From a checkpoint of a small masked image model.
Model: 6.74M parameters, 32-pixel images, encoder norm rmsnorm, encoder activation swiglu, encoder patch size [2, 2], encoder layers 12, decoder width 192.
Training: 19800 steps, batches of 256.
Data: trained on photos with spoken descriptions (Open Images, Localized Narratives), 101725 training examples, 49.8 epochs.
Rows from block 8 of the encoder of a small masked image model, named by matrix and row number. Rows with one number belong to one neuron. Each number is 128 + 24 x the weight over its row's rms, rounded and kept within 0 to 255. All counts start at 0. Numbers have three digits each.
After each neuron's rows are labels from the 100 images, of 14848, where the neuron reaches its largest size: "strongest on" is what is common among them. Only what is clearly more common there than usual is listed. The data: photos with spoken descriptions (Open Images, Localized Narratives). In brackets: how many of the 100, against the usual share in percent.
# gate: MLP gate (encoder.blocks.8.mlp.gate.weight, 512x192), inputs 64-127
# fc1: MLP up (encoder.blocks.8.mlp.fc1.weight, 512x192), inputs 64-127
# fc2: MLP down (encoder.blocks.8.mlp.fc2.weight, 192x512, transposed), outputs 64-127

gate.493:124143131139135108126134139178149126123134126086157095142134165111164151108121130127062162120125137108149117168068119111159141105123110115141088117135113079133151132111066084125131141143134120
fc1.493:153159143118125141138105116096118148135166128158125114123142112156110114126143124109178089098110129149109140139152103130111082159114140135120185136117139213136101137172157177125145128115155130
fc2.493:133078124127131140130125122141125174129112121108120159121144124127142141105099174117127160109109120143142173134179118119142140140145011134131079108130124172134089123122082138130096108120104106
strongest on: text has "blue" (26 vs 5.1)

gate.143:129140168152129177160109096129102179160193143157161134118143155137123140100158140112126092144136151141124143108113135160137118123172121144136147150108134162122135141107139117181125135121133125
fc1.143:115106164116118105131125146125126115147158114133092137101114150144110127125115188180147093149095136124124133132146157121113130133129128130131144129121128130111125146133110156149135135134131112
fc2.143:103107116128113087148149174127112100116095125135115145179120136147142128116128159143125173176126133142115096112185104137086124136091088111117113126106116128163127131108141132152128132136165142
strongest on: text has "sky" (54 vs 24.6)

gate.463:139133121108146125108139117086132160117143117135115148117093127129104113118137150119134140126149139095152139148123128090118108176121210152121151163134130144151129085175132180129178137129147141
fc1.463:147151114150136120105148139096124158122140130131105143110076103144068112106130153106121149159148126098158148123121118120126115153156191176102115139136121130160108078183121172147193143111132150
fc2.463:131140111090121149131116144126124095129101125120123126163170143129164129141074130122138133133129130128110127124116134211133140135107255127130115118130137123126132143131141110125199139161125130
strongest on: text has "trees" (57 vs 27.1); text has "grass" (55 vs 9.6); text has "plants" (34 vs 9.8); text has "ground" (28 vs 7.4)

gate.421:144122146148145101139108138122143123105144122130132128135165178132082135111165101110114114133110108119128129141132155080105141126137118123124172191119147126097139105128091128104116153134166132
fc1.421:155148085121133128138123118134123137110065143145113122113140143154121105144144122143145146147180102147114128082182118137123132159134138128140089128109106146148094134097150156171131118134151112
fc2.421:144111105150130139133149124128144142124136140144132074109149062104117092159148166155117158107122122128140110096150129102100146112142037097135118107132092090107132106110118136109110141146152145
strongest on: text has "man" (30 vs 11.8)

gate.85:114135135137173098144155135119118086089145151130113139113173136140157149126124100129110114111126100139118148132110118125122093073113112140146133149172117144118120148104108106142124071121096120
fc1.85:143152198140151133155136145171147086094164104089103140134128107146143143131136109109084092101108144138130179165113095120131122088122118153148152122152106110145175129112109112144114106115097148
fc2.85:127137111110099140130077168124120186173103136138135108119131100154078104134119162121177103185116129124125117143117137145075103136151192122129112110103140112124136119118131127165148170152116087
strongest on: text has "color" (33 vs 13.3)

gate.296:159085107144112093165126141138103145146136085119104145143176118104150150126175084121159147127117120105172148142118119125162154149106113146167141141136178131118163101152091090118116130140121150
fc1.296:175145146096116133131093136148142160131140105131141137156135130152134107154122140148086161113128145146152181122127092140119129127159129105155120132136144110144154154118113127103132149112103147
fc2.296:075165152099157094151074090100123089135150117124089100116101132166113141141190177136104129111143131126097120107132139136124118118095094109123147106139108119134095143149115137178154130143105114
strongest on: text has "road" (53 vs 8.3); text has "buildings" (28 vs 11)

gate.422:140106158152157098128169185161123102101108114131124151151161122143087153142135099131159106129086104127084117112114115149152187103166128129127191149124143120125140116147151182113126151083142174
fc1.422:100146083103109151114083076114132147171159156124149107101098133128190099132115153127071135112180137140182129151146120120100100126121133147098047113139129145129109130125122061129127110132114092
fc2.422:156109155111159062129166120121143026108140132157119109121104150126185123118149096130131162107123135141110102132150139092148132121118010110134138114151115154130112134164134121124075121126149126
strongest on: text has "wall" (41 vs 20.2)

gate.326:170162110110107110138129111152135087088087140144166132140145199112141141099124125133143153106135105128118098117111118152152154124163125166184133126102122137136139119104121148160117130097152113
fc1.326:104120139169144070093088109101147129153162117167091104071131126142100149143165130090112112119147139126126115147122123129091138107108137112134139133136133099098146139133127076086136141155129133
fc2.326:141092133129131128132123151135116127144144132120187136111124119161112121159079120124130173137105119136152120110172135104092090127140067095117107123134075152139143136132154113116143141131125120
strongest on: text has "people" (71 vs 22.4); text has "standing" (59 vs 23.5); text has "wall" (45 vs 20.2); text has "them" (31 vs 6)

gate.246:089167128130140107125175136100138087135156143107166098105143104097144137111052123151127183099084154114157124142098136090106158165130118096108098090152145123135117135110098159170132099141143094
fc1.246:151130145121117138155147141150112135135208160129175127147163093136134156091097174090099109111139113136129138114116100132181123120147138104118089127118176132140121152081104081141138125148153097
fc2.246:161175142116123146127122144139128175148133135115115111052154152148073156088111128106174129108089121135113158118141131157109170110148197104135097122111113079133133120144153124128198096109160129
strongest on: text has "grass" (31 vs 9.6)

gate.215:117160182108143145136121164135169092181098137119157141172139164151122146122140145163089169123128118166140114137104116145157108082144121113122150186136081121135146156119130165101122177137156056
fc1.215:108113097119089123135122118090115159145156125160175141155157152106172122136165106162126166123124111148148108088125158112128130120139125102120103154135087145093125114175151123101116165132192128
fc2.215:127146140126151135118150125109151113151113127137116123115115114111127100135061146115134144205141128133159122175141127130083098124128217125136121114136133071120106141123092118112093117168150169
strongest on: text has "wall" (52 vs 20.2)

gate.291:150112092158169115118101154120127172089119158117107136131109148098182114120152105114084128125119113118159116131128101132101141158085114141112128098127152122120142114128131114168130115155137135
fc1.291:112111087148104097111130068137159122164156140129112145152135092104118120114139110126109096175117134084098087121108136139097122138189123105107150114127104134128128113157171141112137123090123173
fc2.291:132167161129153122139087142157128073146132131133110140123107141117131104142159112189172174082115124128155148113144133124087156114098122111134098110132135135151137123112131118142076119083119108
strongest on: text has "flowers" (30 vs 3.1); text has "plants" (25 vs 9.8)

gate.306:063106134145131144132089118130119101157115095103168091090165146117152147128154160132111114139154161143156178107162114117124090157137114133136127154133135126148147127151109120134112151135134139
fc1.306:127138109106117148161101098123134131136133119096155146124149148120148119100109158154130107121175119141095118119183128175155135132131134153145154120118099154125109152115113102131123129092150072
fc2.306:165141127148134115136122143099119120164110134113122142132153124153103144155123124125107132081118126124157184127128135123141208129157092138106125108110095136129192121153123116172116167102121067
strongest on: text has "road" (29 vs 8.3); text has "grass" (27 vs 9.6)

gate.361:134136148131146102116140124145118174106150154126102167141134107123148137148177140106096091156136094113108139134124121136166148098143115089140079108146115107144088119131114118161122080125168139
fc1.361:160120154090170145141173152130138140133092144072150111106157131138078119094128135142145140139130127162153121122158133133111118115127129106132104196138128180120148142081104085156139129127130135
fc2.361:124088151135148135140175132083160112109137121118155142099101123156111133128102154102138119105119123135082116133154119124200090120117052119127163113166109102134114104123180177133102126146112096
strongest on: text has "food" (32 vs 3.1)

gate.348:115159170117148138135081169116151103109122118129098122112162175161120086080141122105148120121142114136070164154163127138155126117177126109158112115086168193121136189147102111113125140111132160
fc1.348:135117153118160139149099173098115136133123099086118150108108200137115109101101190087121122127134111166123168139108114129142140139153116101168065096104172141135096142116105101128139116148148163
fc2.348:114141108135127193113092116140135143096138133115129134146159121150178128098123128142155179104153126130146148107167118133127135141087255118134122112161130128130120130123116097131180113097120110
strongest on: text has "sky" (50 vs 24.6)

gate.25:133155144123118154167129097150085140114161130158189141132097112146137108096094150126095145095127153119133118098129157138137120141092133132144143148155143108120113125138173146117119120135109102
fc1.25:123143149108141148166173099114093149140132142164157128100126139133132104074111137142125116127143158100132103092124200123134106168092122117146139151142132092104124139105142111133119116145122114
fc2.25:102116131127140173121090097119169128148123125142099098141091164131099135101144114133162107105135132118081146139148118143136171107104218150121140114137148107141153117117158115100107150132133127
strongest on: text has "building" (38 vs 8.4); text has "windows" (25 vs 4.4)

gate.479:145114118103101162126150104150118148158143135138155107152094096092142129124115174080143119172148117125099104091198097172152117143137126164138120146125134115138119141109129122127112158119125135
fc1.479:112164130138146125112129111144127156099118157077113116163117128126091135087096120123149185158102118126137138107157149109118148109139126088124143119124066092124125098126132146128130138123129108
fc2.479:074169123157121143153111161125129113133115141143154141113135165123120108077131155130165187161093117129123069155082129127153099151156122120120163146130133127129083131157159116141121084124132099
strongest on: text has "building" (26 vs 8.4)

gate.189:145165138080126149129141108112126168119097139147175107122134173135108103138165183142118129125164148137122108146175121162156150088110124105113161140092099128105149147116134112175124125125149106
fc1.189:096115115109117160122121115121103131140076144092157102114141112122117149141136123121131145129147125123122125121136128127093151172142126175139074126080167166135122117127096107134100134153127153
fc2.189:207177136082141157121087143133126156122098136082121122144114141104174134135130159151179176111131137122118135112145130133124151144123144161118071141085146129131141129126089119155147122118125142
strongest on: text has "trees" (94 vs 27.1); text has "sky" (88 vs 24.6); text has "grass" (37 vs 9.6); text has "buildings" (32 vs 11)

gate.403:145097156112105087123151111087116156159165142130084094070124129103110080100126174142127078130116120119104166095118129121127093136098119148110158105144140183107133121167130113116112121134160115
fc1.403:113123154130161112162144185140143087144145120157133118131130150160094144119125164113111120159130137136091169169067114145148132093129138070134131120150134061127124112106120112154131126144106127
fc2.403:155092135132115140121138143117148112118126133128128115100170209133120115116184137127132132122104125139133154095156129085136116127131080112124160100078153131133118129098098133134078137129148112
strongest on: text has "wall" (42 vs 20.2)

gate.499:143146139126081145166129136193074083082119108140132148141104104130089119084123177153128156161157139181123127126131119128135149167138109122160093130124146110188104168094104173122136103138115176
fc1.499:091117151122168092111156112111129102123157135089099123079145153132160123145126076138079102104095098134086142109114127128133115121069132117124112125171100117140141075133082135139114142147162125
fc2.499:130105146138091117161126120125126115138183128146068146114107113112100143154187121085150112100165137115136166140138121099089111123117092082121157129121156137135114115123143099133095124123124116
strongest on: text has "people" (82 vs 22.4); text has "standing" (49 vs 23.5); text has "few" (38 vs 14.8); text has "buildings" (28 vs 11)

gate.335:133142124138152152149150158096132115139119157119129135135131173124121089058120106158124118111139158152129107142119145156157113112157131137137156142159119146110123110035122097141105143152106076
fc1.335:124165103118116144141104145149145143118138112142158096123127141152094079139126181100134102124143139114110130142080146131138143137115127129139163123119107151118130153092146131165140193133131098
fc2.335:143085158166159062122127160143135069139152109082097130148119098117128140093153148159094136102147121136131072134140115135145139133114160176121134164152111099150137140162129089090129121147112128
strongest on: text has "text" (25 vs 6.5)

gate.207:106138174176164135151138162172167111178102133136130152174145107142070164158127111121104105148134142151117164195137127138153104074149128113138141159148105116139150151072174112154126128126100123
fc1.207:116097156156112082118146144121120151144107127112094148104148109128126140103116065094131109167117112124171119143092125120155128114137127143111127135134135114143135127127121125141114090086152209
fc2.207:140109114121134158144109127154158123157145145125136164117116143140133163129111129188172121180138133143109187137140129133117128116211150089136158116109162124119117095169099129117152113130111089
strongest on: text has "color" (31 vs 13.3)

gate.277:164164135121094135145115120124143098123169128141123112153169100120107115132179106157059134095115102147108119110122096148144119123125106095147126152121103112144089197110159154120120152102155126
fc1.277:158115157094121111156114114090134111125146117139130139112139151130098104128162117146105109071097140159083141116117094119162134140168136091140162149150101120164101141102125148125142145140178122
fc2.277:102071116174114103139157165093117169098097120159099121142101147146100101104160131114111088141134128141124141136103158099139142122134160105123197117150123151139118112109127137145138167158150136
strongest on: text has "standing" (47 vs 23.5)

gate.302:152165164144149163123153172109118135067152114139138110123106089151103122135104092157121089178140161161112138145146134108134110143135123106113129176114146110126110155130110156116120119103139143
fc1.302:116150146140134153120114118110102108110161117149147153106178114126107118147138136153123156154141125147140170137154139104085136149099127156130146110120084154125122148128140146098142166138130146
fc2.302:111119099140169153124125141124146139130150123116161122139136186132121175103133100088166150140098138131119124113174118138094107111097168078128183094170123096143129103098164121166127151161128122
strongest on: text has "text" (31 vs 6.5)

gate.21:131115096147123126157144131113075090121093116142114170163129122150135143174147106142113124127156112187151131101104137131101131103153121118129132122125142112164126133126106098116118103129144146
fc1.21:122155134113116130132126141137132104087146165102125088104155121141108133144141139109153091136168059141145158154115135115144115114157125117056125131063134097121120137148130152111128107097158152
fc2.21:115132119156128130092143124109170138110135152143063109173130106131114120114089113151133102095138136088142135134094103139145117137114205147106124076092102079054135132138138129164110129138119099
strongest on: text has "road" (29 vs 8.3)

gate.3:145168125113149197120124109126126140120134145155124119185132148125122141117141108143087163162133146165126105109177163131155157124151075124139130150091111132118136210106149141142091142131136082
fc1.3:164125159148128129148144091103115157132136139125119105125136159133125111120146170140139098125126103123157175087149113121153164157143152032132163105132113124120117174134112151177128106091096138
fc2.3:121118147144136144113152129122115170127142122142102119129113104154135126123146142115108111136105127119159144116101127091120127116157000124126127143132134133139121126133130145121063117113122156
strongest on: text has "building" (27 vs 8.4)

gate.467:133171132140071158153148150143133081125130130175152081182139094124113109102134143144140150124119140119128095123123171119154157134118109067134105124138136170142114131164149108112102132137097114
fc1.467:132109127140140165133101091139123167129124123111186137162136145118135157119079154132091090143151134160138138102159143106178136144118079124101143116143147104137127134107112099087088123127108107
fc2.467:126147129067118165132093147138127111152100127132128148185144143124137125164121138138119131124125123128131167132141128198123158121126255134139123114106139133121129132135137110159188147136133093
strongest on: text has "standing" (47 vs 23.5)

gate.209:116088109142161102120137170135114104129089106105065159085149150136158142117148124131148124094127139123077171125130127130131168150110112134129141099145145119120138091165093120100092080090130137
fc1.209:115129142111124143132102140151133130121159120120179097138082091126105138168090149161126142171115122125179096128138109133107105107141139108143051150139141132127133132112133142146162142175116144
fc2.209:114169182164137140142168123127145151133138121130114152066161164136122127106163154090111119122151120138148125126151113101173106114150017155136165146102158143122144133160110108166109127120141139
strongest on: text has "sky" (81 vs 24.6); text has "trees" (57 vs 27.1); text has "clouds" (28 vs 4.3)

gate.127:145127119141142116125144125106133153129127129129132143103112119159096145106128111115134151114127114121148121148135105150093104152142223160141112132137123119122118072160125150106218122163136142
fc1.127:125146130113104144136120140144131099117112130129132101164157141097169119147144139140107112128127133146086125105110156119160158115115023090141129119115124150127136175100116110144045129089115103
fc2.127:124121136174149095126143108117133156134144132127128125102096126131104121101187120127127141127128129129155129130141122046115103116146000134127131127132124119139121120133124139108056126114128143
strongest on: text has "grass" (28 vs 9.6)

gate.308:085181146091158147133129103135143106121118118102149184115158148135147167165096106114074140129098154176096117134190121126124125118111117136136123161154113160145164125094170157153114120111126104
fc1.308:126159160107116116129118150118132120094152105112157138111149138126136142107087123097155136159114140126077145108161147123079133170145115153116125125144140138141145125122112180121123133140170171
fc2.308:120147149114140164124120159126156128110158119123164144121130177146116132074126127102113113173127130115133140145101142121126134109148255111127133127136143119127134105096114106150104107193122124
strongest on: text has "text" (29 vs 6.5)

gate.243:120133131131135142129163143163162125115128118120138158184110118110107121187080143147109147132143124110133133107125111147189072092079122130154142131153123110125127148111155152150144134154110115
fc1.243:113132089167134106156119119119114164126169131137119110106127123153141112144094119124134110123125110161109142132137139129065102125182128130102139158134103110147130085156123131102143166087122125
fc2.243:127091132078136158139121088127091175146189123091099139118098138123136155120145146097130098102153126147089137134175149122130147129144080109138096169153111148160113085114097107151132114116100108
strongest on: text has "people" (64 vs 22.4); text has "standing" (61 vs 23.5); text has "few" (35 vs 14.8); text has "grass" (29 vs 9.6)

gate.98:115115148088171114138160133103132174111152112116133166113182178100164125128136116108138130119168155117128079093108161135184137135124115149152133171124161143105109142091114121128112115149107146
fc1.98:151131099163092119141124145130103134141103127163125123136092123114134127107103159131160103164163133117101145130154154113077166184111126115158101123112137148133137124130097100099118153176157134
fc2.98:112156140096089126142162122125123083137123138098057085158115107126111143129108132116116125107093132111072121112118126152121141152119091102136067070100098101115127139112148133137126149146129131
strongest on: text has "man" (33 vs 11.8)

gate.111:133094143138188128140138128151108132114163143118132146110143154119141150141153092090110106091125127136127135104125125139174148102125106113125142143156117135134116100113081108138116072126099138
fc1.111:158087122144115103142101107153109116120168111113106117170120113123124149166108161123115066123158115141102151110143117141111149147149121185142133110139128091173114128126118142087133144120100149
fc2.111:131146104112089158091084107113145135144139133145105110104085143108118082101137119139154142173107138129161112114152133135042140123135159086121130103119134131124142105123132098124118144157138134
strongest on: text has "wearing" (29 vs 12.3)

gate.385:163135102082134112104146082162166110098137154112150118168123120113152116120141111145121117134161123124133069105124133158130120147161124119125099108123090092115145131072165164116110161055119133
fc1.385:136128121091147115117116146127121072121116090092133145135146127117098137135191118133100145102119158114136114143089131105089170154126133145148131127101134105108138133132106096073129150146120130
fc2.385:137149127106176095112133092123104108107121133098150144111167078129161155129156114115134120136098127133140132108113129122114099141115129170113093114113113096123158101119106127115137086128124129
strongest on: text has "standing" (47 vs 23.5); text has "wall" (43 vs 20.2); text has "holding" (39 vs 16.4); text has "wearing" (33 vs 12.3)

gate.298:148103127120184188141156116123123142128103129099168139157100107141126156065144141146123152117149136161110094116111120102176092149122114127136124143123148132109128154104119174148143103172111081
fc1.298:098181115127123106131113140126121124130133109133131111114114142145120078206126094125125139154126142133116138139180137137130139148100145120138134110118066143157115091160160098124151161095135148
fc2.298:115125133122100130133155124143132100123137135116112119115109085127139139166141146129105139150133130096127095136139126102140112096120000134128130140139135105124136115152172095120086145098139141
strongest on: text has "people" (51 vs 22.4); text has "ground" (25 vs 7.4)

gate.470:072151152107135140115139149120135099129115120109131125112109091169149144169077107147117136129125157122105164164097106113085110127102113168130143085128131108146125151139119124083120105139155116
fc1.470:052140175105130137124137175103132114132126122131140131127138099139115129167129137132193144167124136110118133187130103110118115136085120136107139124103166105151125132157107133103117120143132112
fc2.470:146142136141140159133109098153132090099133121114166078136132142121108130171152134137140110129123138114121170124103128169160141111122248168131148122115118144126125109125136144112174166179123147
strongest on: text has "grass" (28 vs 9.6)

gate.90:143154116124118085136124066150121128135158139144132114186107166103146113151161166115124120136155148145160091111130119148148136151137126121128136112133089131169135118101137104146126113095098116
fc1.90:200141136097103159119119113133118176138164143181172118116097085120114099135137139168100132149100115126120121131136141120139105111119132134103096140133153150128115146128113082115132186123144130
fc2.90:096096129142125168134126111133127133113162117131145144149128096125060120116157165152109114144206134132100130089141124125147087146148153142154130131114156078122134130101134090073122152156128146
strongest on: text has "flowers" (40 vs 3.1); text has "plants" (29 vs 9.8)

gate.233:170087123144133124168133137137108062119075159110131106153136186119116158103133143126090114122115104114116162138093162104141196125118119137104142100151121115144164140098122124164118163114118086
fc1.233:144126108070142113095137158109150164116148136131175134143108132149102095129132122145102098134130105173151100130135084148158112108123137114109134116106149128130134121109130147083131139113144188
fc2.233:109120132130135157167141155159128154133141120142120155124139122106137100142127099119111134082149142094202158130145127086153108125131044154137161150147123134114097159104127137101087114139100125
strongest on: text has "holding" (37 vs 16.4)

gate.241:162160081113118178116103141165169150114109133148137073146162156099142130121168113143143152118127161126127080123130122135129141154181117120152121139118116098112142182079164143160119151125085085
fc1.241:148160116078100158110083133134131138140112156138125107116112174098128140115176140126135104133155106110108115118149119106079148165150136148124085122074123134124172149125150121165134169127097131
fc2.241:125094176082167148129123104116093121116124113109152142137133085148135150144196119161143116156151117136089152151135128131102136124127235110137106129139139125128133071152100111128169101119155178
strongest on: text has "standing" (47 vs 23.5); text has "table" (30 vs 13); text has "persons" (25 vs 9.2)

gate.485:138102117075144091102099156135153100102122127115125104113151156137117091091133121159158150102102109148080147122147129125131082155091115111135133136120140158115119123097109104061117134165132102
fc1.485:138109130155136145139205144076145110157115146142115100154112124102091147157119159139117083127130129165097144133121126130168136128115130099119144136126130142139111109143122125152130136096155129
fc2.485:110151152092113116147138173137150068117126117102138115161090157124124117145110170143142102127101136121121158137126135100182160108155127107131081138103114096142115153107086091157121133137148108
strongest on: text has "man" (31 vs 11.8)

gate.273:127115163122134099109162167153156122136170105084118158094090127139150145112112152141152197151096123130169130140137123107118133120115110127134106120149146056128124111153090139162133062055132148
fc1.273:192157109182117131142146173131132154134139171153134110112132147120078134121116109135131100168127129119121128102135155138147160169146133144108137152141110153128134141077138088145122130117109108
fc2.273:133159133127144078119121154123151086126145144156116179124116154173161132137137083189105175170092147141185151142153118106121135127158124104135090150167162110131137160155092117109133131084158101
strongest on: text has "sky" (57 vs 24.6); text has "grass" (28 vs 9.6); text has "plants" (25 vs 9.8)

gate.455:125149176123155136184174126112120077119151127134140156111115144143149160125104135109104155120131131138123129099121137114169132131106117106151140096132124073142154120093136169129124101108133107
fc1.455:139104103129102142112119076177155164138126141122134114168154091115143139159121116136132116124147108121148126177147070158137118134108139106097127170117125143138101120149083097082138151092094160
fc2.455:106159148125090116134122112146126086120155108118114137132106105106109094143158128152087129106095129151158105123153131127143127139150028136125132120117111081137125134157168121091100149182147128
strongest on: text has "flowers" (35 vs 3.1); text has "plants" (26 vs 9.8)

gate.282:135146078084120078139088096129124140154123149134106100185169140097112135146176097143154121094102139136136116108099138159139126135136125137154132149113101140144137148120113128160118135123123065
fc1.282:113146138181116145130113118122143134092096122120120127143119126175144114114099146134103136128129118124095147123195132110131120139125129129126153105141132169148113140115134102115141161123124128
fc2.282:135082128128126131110139110106133155114085125130098136137112139109100123160093137141174121072124143133104121114139121126139131125116000144113118135095109125132108145140120153131088146114143146
strongest on: text has "people" (45 vs 22.4)

gate.480:180088127118113135099140103117110129115135126100147122137154176111141128132096125094093150130169102140137172126162157084123127118089109148145118119150162135140158154147121118120110135117069097
fc1.480:146117105123121118113147128103113118097129110108146096118109167128150131120085153115111133111168112124160159148142122055101138120076139161130138140165124132127175126121109129129136129170104116
fc2.480:119139126118134116149158184133124085145155118159118141078121113137115123108153137123106144102176120103148147128112162111124151126141159118107140132115101153143124111155167108071148176145146144
strongest on: text has "building" (26 vs 8.4)

gate.115:092117125140150152133120184159149105152106158113139100178110126117076146134154170135145122131118142127104138156159125147171132109126132117131119144158095127144125145053175093150122124160109107
fc1.115:121148141126163142140131155159139151196122144104141143177128139126078148154125118143109114145111130139132119138130151144132123111181117135122135178119104151121114181051142091157124129110102079
fc2.115:114077113188120102136110143145131115145089123112074088110102100144116120117129147134139126141139113116113151126073133156125135135081198134123140086128106113120126170133135114122135095119149160
strongest on: text has "text" (25 vs 6.5)

gate.449:159139165106130149121139131142126099091123137125145095179150127104106130125154160140122130100097120148123118100132123107159134125112087110120148150093108137139120187091118148156106163121186130
fc1.449:075118130150158142105124110147126140170130127136128141130139107104158141136093111141104133132148136111126158155168148117133117128093089099113142115168137137097147109157135075147074139108113111
fc2.449:139137132073127134122136121131134096132149135119120152147155124120153131120084111127138146142127115125119132131138133192132157120148255122128122134123115134110130130146146121128189133106149106
strongest on: text has "standing" (62 vs 23.5); text has "wall" (49 vs 20.2); text has "wearing" (40 vs 12.3); text has "holding" (40 vs 16.4)

gate.96:160111134147091139126131156145144152119087131094152145163152169145121125076118126149170144131104138123151165114128124126175148127159127129171130103112103122117107142110097174153123135084149073
fc1.96:104119135118155108139107105106110141112174168122111134121196131128133148154160139110090108126143096105086090108128135140137103115097137122126120143099144100124151095123116082088133145153136135
fc2.96:150065109129153149120137118114123098129130142140189135136145112128150129142164152153087137131171131133103120117162123117137114143167011144117127162149128155138123114104121118082107145134143138
strongest on: text has "people" (51 vs 22.4); text has "sky" (51 vs 24.6)

gate.148:122140109116086126133114139187117132107119130090140101180132130067169134146128132151100157136111107115172116137091138088118162160090105114128079114147137108170146132116096156142121120132077113
fc1.148:130139165142142138132130120089121131136124124159177154129168096128117103092139138116152112131141153161097121145179145151155122122174117095114129133113114161116095142130151137140098113095152118
fc2.148:121139097124118128129078103173115143115138124101172158179153101107161143128162143129110134146103133121123117134112120153125125135126104137129101117134136113128123137149100100162130125116097107
strongest on: text has "wearing" (35 vs 12.3)